Weights of a small class-conditioned image flow-matching model.
Training: adamw at rate 0.0018, 13200 steps, batches of 512.
Rows from block 2, named by matrix and row number. Rows with one number belong to one neuron. Each number is 500 + 40 x the weight over the matrix's rms, rounded and kept within 0 to 999. All counts start at 0. Numbers have three digits each.
# fc1: MLP up (model.blocks.2.mlp.fc1.weight, 576x192), inputs 0-95
# fc2: MLP down (model.blocks.2.mlp.fc2.weight, 192x576, transposed), outputs 0-95
fc1.356:515495433513500478474520505519522512453446481471485536461503432388465528512473493464456421536416475536459428539492501524629514496506505452458489467386494572556426567517484513516555558515548502456490527499478562490457541457364568575480427530488533523526433507427417467511475528499512564434
fc1.357:472518428491491471566536505547504496543480524477531538439514502467439467518427496499468497540471534553490468492525474539445523508504519502475479476492487533557485554525486526546528530464533479490463544484467482498482511488504553588477478481508507499494484519490485483522506468475551540523
fc1.358:547418509526499434509461430505481569561486466546521492466584531415534536618526531498534522590489545477437477451517567574479483507456457502479545589537388379515545510518552494552466449503543505434573527502487454565474498523458572474496488559507467468417415473503446448508435576352568556574
fc1.359:481518526521557538479560532473500470472515532487528568457491536431537451508527473522472494541464497488551504499507525468450520499543485572498530495500509547493497497461559485477517458512457483497446522441536479469537511500489502491449451497449555528506565560543483501536487572485469482457
fc1.360:504505464534538504532466581477494447538531487487392542544515502434484484501522444482526420511489450501508525501525530549413521527555497527460440421460465497445478481504495469523520565460564446502492511499477495467522502486501540501485488468460506477516547564497418493510477424608445571542
fc1.361:518477512582499472536496505462504504540480464470496527476479532561540563562469513528529466450519493507555492504499468552531472533421538518453589491374456511511457453505483487451493511583481463473472533592522554455458513496511517480464535493524523490504489534517480499511480475506553533491
fc1.362:480513523597556525637484582554470625470456475576537580504500377500500489551497478447513473540446560535518398550549566521603447470479606597433510432460568527429457443505488494491388470524410502469471501481533576502507540496483502492455472465492465468451450597361420563536419487453498484513
fc1.363:579484546491533593526579536524531409475454451382589480422436430578523453542449482438487532433478498521491570408449481444516481420513547533488519486531558561564502481500474522519413533565411426415410434552570400499480514543419444526433479494587492501525445523586470503484555530425437481542
fc1.364:511489497485472598580396496577510577461566525414505590490558510521511475591477522561487501481498477420479585415502445481465446530447593490430464471443533521496561535473542483537439583455485531538456546473585511487411458655513574504477363504510554534529430498459470556520397549465463528555
fc1.365:518496537491506518493460492477528522511471453489465507515456510501533552512617539487548482465566449447519501543489468470555512517469471502516503577475510514495535493539495479497504502498485496545506539480566529511501471531451452494551534479509469474447489503505479517443529543499504538481
fc1.366:554545522437448492517502567501534501511595486512575511537455550459503527529498458415494474542549549500519506474460549496479512443523514526421523491496468535497522494540520536429408565477370446463432536494509480476474458522512471493519519526508478524506470518470441439525460474502565450449
fc1.367:499419399532416522500479513545518468491549479514501573509463498474565481517478409540496489575452610448584503465493463435403562509470535466361457577508470560588488568484572549624503458440478494530565535538438470447561399489431460482482493518561413495438520587554453498467540497509503508592
fc1.368:458510484474504572499504491486537514540506507555507492450481512510509490469497484489528520496481519489521513490474548453484541525437478500503472473512474470480456462518498488521490490524528415487539547503498476474663473467465508479473560551518484486525467521479492437527542442491563517500
fc1.369:482524565548511469537508521528531434537522493549477465479513471483513478553568486511553531514474518511484448453544475473500508480462514446479483520488527516440443539499542554557470528419488418517474495479527416504473467460598486452525565500538484456432536471504505504510522490500486524506
fc1.370:475536438480561599516484472533513522637446497487484515544489489479441480499479449512523553467475523563518512469483495502509518487441493485486462461470457490521506468497490478484538513453510413455496498550540506480474470483475519509464533467542471493428524525444493443517573470488601477565
fc1.371:458476459477450511452490480504593531514506479484411502518436532410503451468542593534428450533451439516550487599549507573557570495459451489480452535491510561505521540553522509499563526410545520514413576487480518512483443557557476494502515483430511525513541533554491601499455502579536528486
fc1.372:557496513514471460463547528422508479554481568537490498569563450555500470529592459518534511522542485539537532391489508437502428502537530490478481445567460462442490485496552505462436495464369474476589492469479527438511473507474543516497504523458437490450510500537518529564498524519445545492
fc1.373:464445501567497459522551479520548574551519523471486499493519494441495454550592588506525538525500390551509491493556484461534498478424478420468403586504445426459551548534419525433505482460496480490491545479522528548471467481525489503547483516447513439418545508477470605491427498561473507542
fc1.374:524508486550520552493490526472522492482488585475504548505519518575420514524488534527490481514461475533502522529537501507524500472518529521482507504535531478528500509491451516492480485550494514555488576569518515485557520517549447548522456535501516441511481494546468454505476506506472532492
fc1.375:544447503472513513485510528478523497478491520478522577509484470461499512540505564455546429481514473494529462522476470477489486483520524474413515500450476560478502564467521530518481429475475463497501488475475520485473501526481526490475485515495510564491466493525439491528513532501486502561
fc1.376:472428533528512584601448462570522599473536541415523505505507502539560505543506517526478557479498504457439516450506474466467481517514534492426504538440518476438568594447482446515399607482458467427501508528502473453516422560496567512436440568506486505511542477476463522519462465440492493496
fc1.377:481525486495436498480489493495499483534592459496533530464550549537482522518508570488461520484561554488480509504519475534410520497475486561491507544527528498542496483431492515538501450485493503526544472460533402515507483500610482466528482464466509524469539465485515494450504459470502452564
fc1.378:450461502520489459556483491568547505520508381497453469525494515491565559510608541503506495528548502461505455504514496487488517490464475469513475563450542522471500485514513508545537543479507494530499512454502416511481492548484502482545519500519502458501522474497479503390475504523481560492
fc1.379:468486487484509491557489476507457465475525495569573567530549552542502472508477453504535517474511528517502502510495474533460544512517571533437550476494495474527492528529541475479502533507505465510510561450499506462514515508463475493484426477587490488513500500511489463531511423417485463568
fc1.380:489494501557522541507450466546460473499481449490470547554478461504499546595488505495450471483486514483473535549509512553444514460572548512478507464499587514502419529531615442614550501450551486465443535472470435499503484550480527511413466488511530513564504469590482437476520486490491630559
fc1.381:550479457516461483501486483460538510525538486476513541497458478447520553537472505474511510506523468517511473501488484477500553453535515536446449505470463508461478514549506458523523483485428516500495509499497516465483518499465479511517459500499512526512469467468462495508471466510495534538
fc1.382:468460545531464493473478489483534509530482494488535546530508498501482518550495471479521495437465494478479480480525496500516458518521497506465515507455475533529431510506483506499518512500500514487537534559483517454525488534531451517452422500479449535500488488485467491516481495477481497518
fc1.383:509513474543472502497501519512477512531475483490510459476497523514488514447539540487494498500493518536574492524485485490487508525456470490532439481490495488510531506524469491516570492481540496511537474521500469527285494472563469459503546480506541471483489523466517517432491479514522539579
fc1.384:478476539503492493498504488507531549539486505496521570521459478476526464517472522489510455474494474502490519497543499515540512494486487520454475486472508515476525517514545521487488522471463501463473557502477506435508480562524486475419444531483513528437543530569458520541486497483487442511
fc1.385:480535539497550478489483559558505578531493515459512574550547484501492491533465479515472478509496455550460528447514537522537495488445517510439504509464472462521509480506520488448483511483483499471541504497456575466418527545498521451514487526490505493458494518463442482510512483492492441487
fc1.386:466555539460499494574461520572524518523486459582476532526568458541533540575508461391545475490549459580459448456605515485483533498536529600490470490488527550492369547570596537589468532496475509465525570428522530516500476515534494513467434436484473522468493466499452493557512528477547517505
fc1.387:480498532496504511500512507480499502520484565525468487500537469514492466504543493488513517535481522539504477482522488522506507502505507519535478501540542526478454520474472512522538516520503518522486510484514483481499490458518505505474502500449481492484488495498496513488491465507492505482
fc1.388:514462466560508515523549491506495524509526542455576512531471475524464484515487478525439523503434545572524518449474549453486473478541557493441512484513469483473465487452479492488523503490520470484558498530500494508514490487482503466504505473523481487488508515528522483528515468484511487524
fc1.389:428519512541428475492530487510542468518492490465520523558527550479422451553512501466478506431424479509558505607510364478444451478596538558474499524473395522550411614515489481489514549533569446462435535382529530460536527504460495552563482482436584458446521492458537587520582532521462569431
fc1.390:545494450461462538481504528490535504537467527504480431503513511518527475483646533507470521523465501543517506477509477467488476528496504502559478520537542540496523487511479467509566437515518492523538480508567446523502492499540488481570520465474517395509501523499518548410490516528483540535
fc1.391:491525427541498544598514456509514519520437507519505533443480488469516569482476466611473533485543534548518510504519524536440549492523506501477494490488520484493494504484502484505520540536540507454466534497508481458513555502494509498536532471495503441537505498503496480488549442454541471491
fc1.392:515477475446491587463509502449476458527522476462548517457502568531627527483493469502479486505512506538507535530516551518487520487536484480480576501431540477517475531519498467493515529462494510484481555472445434489588464525432526460536504473518477488478509493440460513490490429510496532525
fc1.393:455508480489568602508479611568486533570441485469490566453493551455487518597503508413510491499487496484583482490496524554470517422516570542524586517503465425530510379440494535516517530546507506552533496444492491419487563534489506461445470451511524456376396399518415555569491474444514473508
fc1.394:481487466463466526652477513580525550440460519503565532463500458639443504602476472517598523528421459487442416482604486477532658463543496502512530504450478449493410556604568567525401613503428495447511523515563451523389519552527462504581488451524513493499572520560405423544562523454522466517
fc1.395:507563526522512527540522491491482504510515476495530511482445481460462515477498479476480508546483515524529511534501541481508534511486537462485516496451458510418482523404515463478533481475517499470518533524475480508414480507501458464480494504541494438546522525513519496537491499503534500523
fc1.396:502586516553502425510480486512475455533493505521493482538572558521543512501490527525485520516495510538498481480499489455479530507475484521485465508558527473526529512654416497518507510522530490519476491501538453532568502489533477514540468450486622501529505500502503503464539491463488508454
fc1.397:439495509520499548507491478521503520482465500473495579536494561495534456535478529467462541516524497536470499528475512497503527554503503514462494473436463482457536503542587562522463561509540492552496536557535545512547479497532452571457499567503473498476531484493477475550464481556519521559
fc1.398:484466427544512493579503471544546510579505533515479462470517501479496500477549484556448566495453515541533494460529517470441504511467485503503472508503550482494528503518503481482545481484531477472525486534526431498465547509497507505563536481511506432522506506504522517430522442509519491532
fc1.399:461463490525526482484446453575496497501501484520537506451449477498438459552501539509453472570510481468473546454471587574543466405495489521500522534460459574526525507475461593544499420520465520538476435470504601446469501527517535528474456540457535472489394541481534470481535549467502469520
fc1.400:455358615556566481539548451535492549463430490439545554450436569476584494552472464402509368576614511531498387472519494488452506429493463565444527554532505463413466452422587509623450530470546429461519478484557442499486527580393627506556393505486464526570563638459439415506533551378504495502
fc1.401:606474412474482457475465539483472506554577554536499557543509540495571484530533411542476489523466444530489502379557548512492504405480541509452443510526480445483552569469477460428520530573455476460565552578509519588422484486440509411562421481472433504430518564466530556561507484479489468492
fc1.402:517494532560446494515479457502477494476529471516553589465512500516547518570489490508490511531426473421458504434559481506519469524510570450420477518492508481550437507541523557475487543543426472427514517510538527532537507442515481537522445441500459507467559580503510518482475506503476555543
fc1.403:576519529503480483508540527416508485484503423518506502531610508461494480516559476509476522487401522557491538313477493399467524515514590525458465403582424481463489518532544541503402519435468460530557468533517532423459497461533538494496473437410430552417532484522478589614470558461430536524
fc1.404:551520425470466504463497480474506523526485585460516541532482469573518520467506480553443524481459497557477560460475508422541478527553531503473447454515495517512497512484535462466513528511493518486578489519509552411561490542507462454521473454497527499484506481541527483512513454501485460483
fc1.405:496533496519471568541530487513510514502472467492546471460476487506520511485516493518448508542472569518519517524451542533497500471513505465441481506488448518457463525448506496490506467529522459502511487510481468497487474487477499448525497472493491475493529516483473485514500545504520527557
fc1.406:494479455512496523543442515538521507455539520466562568488480493532486496555468496484509423534485534571492518485489540505511551476511544486413511475458460481523500526510521488549485523481502533503498524509445494502492506524551479467466455475533492504521538517466468442557504536475507489529
fc1.407:517511455549514485515480485529527487528455433541490511465523522494500541553459483513506475491475522518518497467494490447538510479475504541478487487483573504480483500532475478502487507501494452514530515499508491498546483542480489548544498472480516442503492479479444530446507479508488535468
fc1.408:550547449509517535468521529500473528470470545488582535456479483543510504503506527542463465531530542531498540517532501533550500479490540481436502499513491539497495507484470502533468544481504465474498546493501517520540494478551513514470470476512497473464535523511449503562516515489536476486
fc1.409:499536476544584525549427617619453578494391456599405588455400380482514490575478457462482469542466536439453451559533574526549403522540626563420413332487514567462527545509467480474383497515566486474527512533519449499440513457484568411470463386493463517497417619489369511490448436447512388542
fc1.410:474478521555537482503484479540507533571503484483487524503463469526590496532458427500498536454485488475516513453511506556454473462538513499501526506432484487475475485449581516461502501514502448433442518517498518465457479537452521485496525536523439522471495516536540501510506469490504470573
fc1.411:566583566504577569549549510491543473584465492486469560492565490452523498562494477459560538379447464599466546391618448407471504557577498559510472452469493481444420516479575507469410569436468316455554548536507500474435564518581564598454459447446457543433499451497464515619490593440407578494
fc1.412:459463537496547503563460516534487520540463494511520527446537485514531465497480472514511467473490492530528467419489557443548522495511510517447577498517486522477486462482516466526484513563472457509451515516535494461517473548501488473505529444598510465495440485516473492498544485455532509508
fc1.413:400435467535504477509509546591500551492466528514556619568601445510511428494511466552541509514607570571544436555467513448490501468415501498430523413432438425537491555441521481421578431618503491525523504456472511543537561494480527456515478585535535454468515444452478508471484442574558405523
fc1.414:526491504531472444489481526526472523544432454558460504542558477518566549524604468514551496488559469493483460538526480478488488498464507514535453502442557543502478509480524496524524506524491503524487536459522525485497542567449497508551440512448536490518462495476545495402524515495467521525
fc1.415:508468521517494479499519524538504492494470497506487474488460552483524541467507479583503513501488556538583485519498506519473494558459462450494522511495507504494503540457483494539517495424531515501596531528532511490450475468449523468528534478558463474468484500466515489495504520498522488564
fc1.416:488483496570518412565457549552523532555527483498521523505561404429415513510517535457471473484535534472402444579567531448509496435585519538528480484556525455425492450466454539508527491517483464462321463506554513560482548480510476505529454474445526466508517519396509489481475505539489541477
fc1.417:513438488482474536489512501505542538519508525456492495478482472443532467493502503510523484519536472486539495541508503513477456475527511517540474532466505557494454495429576514500536480509509489500527497514489510485472499492531531501490509494470399502495484511506493506538506486504533515465
fc1.418:510473481518523534529498446514523482473432504452522566460459510488544549517440441493462470486498498498498503512523515520490518492538511483463547453513482497524519504480510494461508508520474446468469524526480536478465556540450545521485498498518476504530476526526472456538471513472518480496
fc1.419:519531459560538528524553472479476490502464590494518531565542437526449470534483427491482532480523499508475546440455520488468473473535578486471500502540498471552473526483507480427498479549481477442464513500508557457499543525508494504528439466512484482500554560538520520546500475446465465511
fc1.420:464533521603551516563530530535522489541506555497565475476567453463494470544576509421518519469578524476456490506537466519492439465464556484493530556477518524425503470452478477492515453491466489478465506458497452535446477486519520506493492554553560414540518470428484484489477503507503542500
fc1.421:472523440471481556439434513530510579594433519477512559499477496505503541496464452543467525432582469516493537550528502519479452558519535594463512513490486497483528450456519428485518495492497472421542553484490520486498538573447545513493399500477531511509430524509447512464552513435479495507
fc1.422:446474590432560564532454458516445514550479494448475498532503525496515488513527497582516546536446519512482488499459550492483471502458494540508544506554461522507530430513456506487566513465467476507535520467552412462634491478544496456517509442500469455518516519490459497497504472516497474442
fc1.423:541464520528566472593554539537514494476477456487468567465502519463536408558474422449583441507570482509544478458505563522469583518474458583475579442464503498490439486490562479596405517566482442529498552511516435503463583536475533529447496509567504511540451627526428441557547575423510542542
fc2.356:490584544467521611493472542458381513495621550510459433501466471515529499531427462461469537539436598540556474395519484518468533564473549528527527546491509524419444537490490578528499519580571504504516547484475419487616430472391453497461519487535474468557547496556514453474495557489523436479
fc2.357:551513586519570531484456487433528546483477480501465504595513533521553442543605517480564544489477514513499513509493462476550468462502489525593483567496470513465467475527456506535547498536453590527515495476520555505504483547546468461556513487497545474491539486559505511432498573573415533464
fc2.358:476544417559546538486508529501472544496463455458519610487420478447586469510520492524560545498521470455525496541484439654466483406524476498460524495500480530519598496430489496539510575458474461447459610545387476427554527530517498487496507539497540548503592422474472610471520535555426492470
fc2.359:532529467480459475496510509521522495500470498503530520546505488511537495528510510502545488459486500496464569533519535479542483488476503448494524498501536496494481528455519483464502532482487557519459511506518498478471482549475510527510522512482503491529455504440490497478486444502558510540
fc2.360:507486446454495458475565504477540505441454503443492496548484517532561472541495490543499461483484548547485509481498478476497519502539534452522514548548516486530471507539523457456459510480490525533455519540452477470490482536505518477502488476510446501469521489457409491497423527493468490490
fc2.361:479508479517485511492546418548531444444571489484476513485496504485505584490492495462478473530495536473484543548457564486460456421559503501475487440562501457488501484507565479519430504445599534497461435535505475480502512480493471564496503497490509482473560524486484496467491484448428522522
fc2.362:482506505480494584447479542434489481529559541540478502441485529610483559495460486465480443525410537539582488423461557554411571599441564505556534533488483488495486606520527582532502499497574475507497549579564456436526444495459431540514522517513394487434558474532572452448476456473551490466
fc2.363:477662474538487439490440460494444521454450507520501555428540461485574462465514488501510459565582486513491502489505506534549517497503494490516466506423472541493599422384563489445495559561535510435530504493480567503496529560529466559528461490507555513453597483491483519493479496525482478513
fc2.364:512478507482553471466529493504540434475499499588530491472501510473488517470549485410531461484503502554463530527500500482499549480465469528509547499507484513521561489497508493534559475495457497476482519471415523510545512444483474514516571519504523478507490527557494495487547460496487545494
fc2.365:505536518574463556485509473489468451487568479497509518483501501495479486517379524506463469495465558533483517473523458516504548521503510486497577485535566501505511502459498483466490464506534498496543491517513466591553502508415472526499491497487461490546560474438469526487483463461514414518
fc2.366:471511467457506498450536539552455466487405500481477522570518492523527497533511559553537512538527497518464483501583506491475474506513479487517508496496464475524488494483530469520436539511532532534518512460561488504521543531459493459467520563505489490531461475463500553487491520470499500485
fc2.367:483598552583524557474433481528446487468494461437477546370448514448540520465532486456523513506577423479478531468498415644591536507445505569525479548507451463376487506490475572553530504565459484539499556480474459473539583444507525511466489424524441560500485453553517531530600462507519390432
fc2.368:517482503436512453531492471532456493481480509471472499538504500485503501554499473522485497506525497511505491506499475505504461481552497479513507505500479542533430552487541512521503530494506534526514437523476505518392529523428513558503450456505496462523583456535518568490459565537442451487
fc2.369:518527527504452530505521431468494565507479514417536557409494465541512543422549567407465565435543491432450507496551454527439696457548482518441583501557563550502480572507424470478503466600517597516393544472477556422562527438503560456420429436474537513474517552551455564539482479579470487563
fc2.370:490446543471452425568491480496460475398601523485505492431491482491498511527502518522478484492518442494478484568493537486495496499573505485499519501515495527493461524531514460511485508512477534475523458475416531532520513536484482445511465485523511460529455458548490509505461518474498456360
fc2.371:453567500491547494521475519474516548440509487489507609545477430500578498539511503468535481500558500481491509519549514485466518497553514456462472496429469529512469558436569499496484528519469569502476517534489478480528482587482517465531536516491559512434556455486480460533466532519500486449
fc2.372:466572541491474605402504450505490501453512476537497543445492503478518538504544471397469559464476560512481519506524497487485563492470486497441550483506453498548485497480470516468415438548577558564545548517570583450501517445459525505497502528485493507508555573400445550517544424554484410619
fc2.373:437575555506528530524461526509516588534531489496511594520429386450575477502501487487530523524502464463482513529496513579476500478542508473512458496446462543518516499362592544548470564526463538514492467477465474482527536562526505526502494532492641530471571477519556469517502539506470500471
fc2.374:466491460493432436491470503559547467512494469453498481513461463434533511486527497495514550495525489506495458570417479500542529510507484484506502517500427520464547503458524504519471543425480517482454457457503483523466482442563556513466541456518511516500487506504567500493510505477503491544
fc2.375:440525529542411528523449563557439511521533507534441478513473473501503439522501463516560529542490437502500547501458539478464478560502481495506521528438457466449538455512487559504493458509513576528483502494515443429543487567506462527487521477509497450557528559580501508426473520438520525393
fc2.376:396531410421542472533377513445534431564569544468498540498564532537507481504535523482532514486501526488444530463541476423480539484406438550512479481521528453515527482490519563546589415533490587491449528444516486515481438510468458480546614449475410535632477498551500471520468542566496480534
fc2.377:524485549498548489500488498492540482488438521516489529545440523534525506524520495501541501467516448495524561545547499503539460466512527498533483487541468514454489541511512499512493534489512533535492515511557535431452522519587511471492529520481520463452476501550480542482546505507493519456
fc2.378:526492522588499633434465508433553490510560465541492538459475501449474489497514526398528525465466555497468515543514467486552522519435451488498498487476453542500481579516476479504479474425470534479549508488501522520556483442452522463502561517491534465514482503473430458518507489492506469550
fc2.379:497507506467488484461521463474544545493544487513478513490465486495464468546523537563461487447534473514466503518472546455524533550463504498508436529475536513466486491489435504470478478551469488533472495531534507517472514561513560512493536521528508494509514517503481504506501553512520548447
fc2.380:478443519552479441471598595472561527442552585476483512573542510556467498471518451535552467478482536558490497469486467488559437507513515585532501492507485501542483474488402515543445474493451503509535492542510600530424493446501531454528435472498502414477526558450506422541432507469480517573
fc2.381:479497550542547480480503537560413502496513557414523496534499519542468528459501479496503525477551476467457524424530516530499517514518532509552521496477508539545507467468485507492476548503496548517486490504437486562553450527396496494443525450509479464513509517569527492535472541483483543404
fc2.382:477504473524518474480526509582427478518530544456490516504468502524497518462486516517537597519512424518486468537439509515523545554485549498498533546520454485555539483421554469487465522497508458506478421456480449520496481494504490512452548465506442434546530561480505532508499505469478549438
fc2.383:466489484563532480604480447520537478513516505492452458505483497510491515537525495533487574522473480499426469519522516485471527492508520456493519563509501522475469459502517478567489467489497478432574462432501501490677497523529498501506463442503515449535500496517538490507492535454505492479
fc2.384:515486454477490532519495486522487490486488452560529544487535493508451438548521501515513557475469487496483498452433494493416468507452512497462482532487466511482515503508468502469504499558523523520501511474523490543498558518547579501510572493498531482571479518462535459470524508518498539486
fc2.385:526465470493461504576488487483461466513462508526525503466472470476490434507564542447467493510506572490488458520485493454431523517473505491483491522489506530479498496525537465455488518509530474500512518457501430528542456479500480527497516517501467527519471508512532519464490549501451508526
fc2.386:534447488503499451537542466524532534550507481535509587438480463516392486538477443551496404502489516451495548546454539473478502530416489495438521500476541442474445409492437586554508517436500509497570434521495492455468481635553442503476499515488546460489455557500576480483471456576458548533
fc2.387:419487462569456478492547503478529515487475511516458516501526509472498554482541548503480545515491499487455529541504516510512484474491503493528508529525471523573487493487488495505465485505506479542501454539534512460472492414623507538484539432519533549493522491517430517509485537495536527546
fc2.388:490497505487485460488482466467484474502485467536453488494487535479502493524510470471503556486498476519506474501556467499508532497502478502528486499467522498530479512519524516511485487496515456489575488502517502530455532484472511569562484496494466532531481498470520501445517480518455467489
fc2.389:566533429495556475455466518553477480441477498527479502473486456492482490509463488493511521503565537514515477443491552496515526530448462555501516424465475487467475484436508529506486481483515609506510515461509463490493476482512493549528511479494583489509521444514490453513506467506525557516
fc2.390:528530489536445464496506552550489417396520525492501484486565515517418544459528564452481488554555509508477465539461490562513551521520535545487534564565517531591478539546479478464480488524485504554548463478501515536472549503387419529502503515479418600498529536453502505505442546463487497517
fc2.391:463457558506530478425507520531479479490655489421487513538483544592477550505470455419442474529455499521526431488461471489538474524500531593537502517541497490564482445545477561513527446513476466507507449516495509564494519481514544516505482480513477514460456536509543495502460515515519520472
fc2.392:483518544443505439521530508563498517517465519527498480511480473476463481505518494532511486506529493486521478477504442504474513536535545537512405519557484544525471556464505525482519504548541473535466484496551550504406546518447511524472484542466527551486468515579528470518514534505543454480
fc2.393:559571520520425471480479464453455548518510475524483531465515394489550510484486466545493580557498479505460557494485509500516537521501431507483441504441467533500628481488498465456517542477469427473509513461517547539510459562535498566480524491502513484503513543469485414459533495539546516539
fc2.394:497505503494481464422498473480560518516458476518461512502551444477526395513472512469458479496520460525466528498493576434435416503397526506499475550510510489458424459518460497442546490521578517551585530468513474481521494456518486455509401476473487543531468492550533507490461499553495455468
fc2.395:472452511519540481518478494514498511486544477468481510531519530503523440532462510565524478485492490495479462500523476485505450474548477432498480499515518463588447481563471450534491436497515470481540453506534491504535536510536569505574499469476476573517508441528497499508541518467529508440
fc2.396:499454488573474549473544499486510518496501511483519467490454485493468523484616487484498535471515494485492548507534524490519515502498500552522515510446481547520474474418555512491474512480507533514482506516508525514468530515508504504495576492521547446459499517496518447468462479527529534524
fc2.397:494470399453453470498505487514514473502527496500510522521547449512482475495530513442524416498512486504462475510460479491470465473487511465512539520545485521530495528486472534555516487540468479480465499501463489518448501497523490503520494449506496490490524516514507471484543507416458505482
fc2.398:507569510602419470454559527496482440424506541495515450503501543565441576526484495504487483583519532527511536533479522565550559482551508547527495552588471497525484463536495480479462502491555509555529431471458527601550470416477484582460511443474401533471560571446545487548527523440541483524
fc2.399:504561486439464489450484552480538484495455497505508467519518508533575485562459511448488457507518549492514525458499529448500488455485507472480495450510472446502480515519536494451502553491493554474485571495503498496474499461505443473493549523497501473499480525460446461523475491508496520526
fc2.400:467621521539420517540530466463496524443584487521468559509475514454507498474509585554500510451436503427554538481470523519577548525453555430484444547485452569576587573493450566580489500584502462478469514526438485379550541521477461552464528510499456506483455474541494521514435411559538482561
fc2.401:456565531412516617506552355356490549497473502514565441527434484503460516492520509527504576591554470528546487545577508454485546563496509464486467619400495541511518429512525525503486538484509515593519488449567518445536510518406519479558532485492497504540495509485490467484475510477564445460
fc2.402:468482477534557515477491517473525520475494523425471529467519517532515518490516502456518483509555533550502474543440468565527554463494477561520514444517520518452502454466496536516540469466559545499542514481522510502489549528517472495446438468514497474535501452475510480498523474522436487512
fc2.403:487541558487489562495437498571513521525524488489480589493486410445605524501450465499520508540541420535412532480526464611512460484517489477520512493443442496469530485366587462565493554526451519504519481453466460460515543509500516509489476550545579507538492474543603509499558490533485491449
fc2.404:485476524465483574463628609570542523495472524537442466436483508485499594466509425433535472547449540483570478471551507527492457438498519537520530518409455476525465483501541520464434433486507446595556562529475475555433428397516527489504514537500547485538506523487505462487465493517538513556
fc2.405:491464513516517430504487482485502498520520459476414504547493518478490407538460477503497516497478489519507469497537508449509495504513528451468512487485528491499478514486501519524499454483502492474561472526566477507484499519489535508544477465512500519560479451532510498460532490485514493485
fc2.406:474555501504506473532544473511503540563482447540461499568489527473485481538542537535528524463463471454455570504517562413478429513487503421521469537507414480445472499455470484532515483516470508502529448490544468492493480514548505515550552462512486450550529492541480517432495563570473469519
fc2.407:423462523580478486521548478470534470533582483453421456508459488473500474474563537529475566463529523498482533546603542569417528536569532524478558498562493532517474550469488489497448505492499457533535453533530465490435488458509483458458569496504519496501519522545494491472528541454520517589
fc2.408:473446474508471490557464524481507492512519466490422474489477555482496511519521478525562525500481463493462524506494483460470448481522463484565470518490515506475447527501519501543494465493512490515474487513532481462508523499544546547494515443489496485525482472495536493418552510518505483482
fc2.409:482514511450456509480522539462501552572490504567441520494558551617482450647494440411445456475435595480526571434511579464439633570407583479537497508538551513451507439505484524477554488455532556428610592521558517450488429563561372508492525638493501480527530489459527427468505519389567575510
fc2.410:482480516497441551537455516507492464481532502527534531456531498438459501458502554521523427506517514485496454558461542473543525502455502496445493450533544469518529551536457506480494525498434505509440494516471493530524472492447480486480462494499465543503448505471439488535513507544482487450
fc2.411:509585497520408510435429475506498560481536484594540473420535476485553503419505507619552510572585440461478512530500511524499507431475509508522496576426439476535346504529522476450539530521519467533458503447453486453588476516513453468488517493507448474491497520512475496455521455507521428447
fc2.412:501493487494526488477516440448478434504467472534426515470540482531493480439523491490519498417422507500503438461506441539462511506552470526513372485445478538492532413500513515507482457556473509439486511505510529546512496454584473423467479558514504516435512552588523548526487534533570496468
fc2.413:551609491507447508544413435450449414539531456433524436500459469496495443471495547507504499483567458396503520512506511464509579506473479536517460535565451546440543452524486523472462510518540542479409551480512491457481488499492442577504533507518509468467499503564562413490495523475526681523
fc2.414:556478535570491466555480451396498482450598461449518531533547495412476490508416580493504454493478470487450497568513456473531495462509464523460498498527519554589470540515463508478475443517459520541514458473501532562523531490449506520535475428500528576509511433491458488483488490526462482437
fc2.415:446488478446521462479512450494492458465566490453522534511507472491486558493498477491445521501557495483469428426547473557501560438524525514451497513506482503539514554547553471473494467546493482508589463509445517501494593536425495567496455514505471547536487577496530538489490478507473504481
fc2.416:523543518510527590449559501437471437478481475511533451503494550508539520448503489543468486555479510538609537479501472552482495517413525525489546499443477519458476539548517516519496475529561493518335547507487496471491483507484536457532576531500428478475492506532489538499487441488515456514
fc2.417:434538530464533481508472502496468472430499491560492528510499488529486417556436435447543482480478535530448477471438515488538565511488519429477564446506487405488485561521432464561499528470474493488524531515516516494521460516521453498516462542514444487525518471476514484483476553516432484566
fc2.418:520477538538526514493502571524477524494592492536503489550564487437488493524545530518542571519474485553507442468481497487523451483485521536544457548469488491478502490552501483476531450498511495486562479471511486500536495486508445482497499502519497547505478523537517498442512529508510504483
fc2.419:425486560529487482457485547471525533451519407563524517428426536550494451490522482483549456492439502521576462628512482488542498631546456560559472523392495516515475487497505497421520538436513486492454512522495469477483464474508556460513491494519457483497481496443500480414458554546506550544
fc2.420:451485527562536494565495496515407508548613517465518554546421531569531475538581518475506538410503471492453501511519497484504523509548391519553486474545504538559524520494465503509600502466512489446374438521451485506530486506465528516455505432488503530437474531521491510541528507495553572550
fc2.421:549439538520499515493534431541447514490527543527457523503575513557391526525542476496454574514466568501493506487472516453507581478483475547482489530506495556508548421534480483443479472516497531541548452477567546510439431513510483519419490419476547448480582558544432462542456560490462528505
fc2.422:525486447388478454442531509421513482484497507523510419459524480578513444512524471476476460473542498505569562473467514471517542479503518451511493506444507365479454524492536484505458593489600524443472557517476511504403517502567485534485542570494484440483467470503530465502477480434548500542
fc2.423:481496487510499476507495467509492478548506477546588556517462537483427430442513518542414512456474453458473536541531466501527459504483507484435534544571489544487488525532503528537550506470502581479468444500477507434520538540450519467471528514485532489476550465488523543468478427518509514466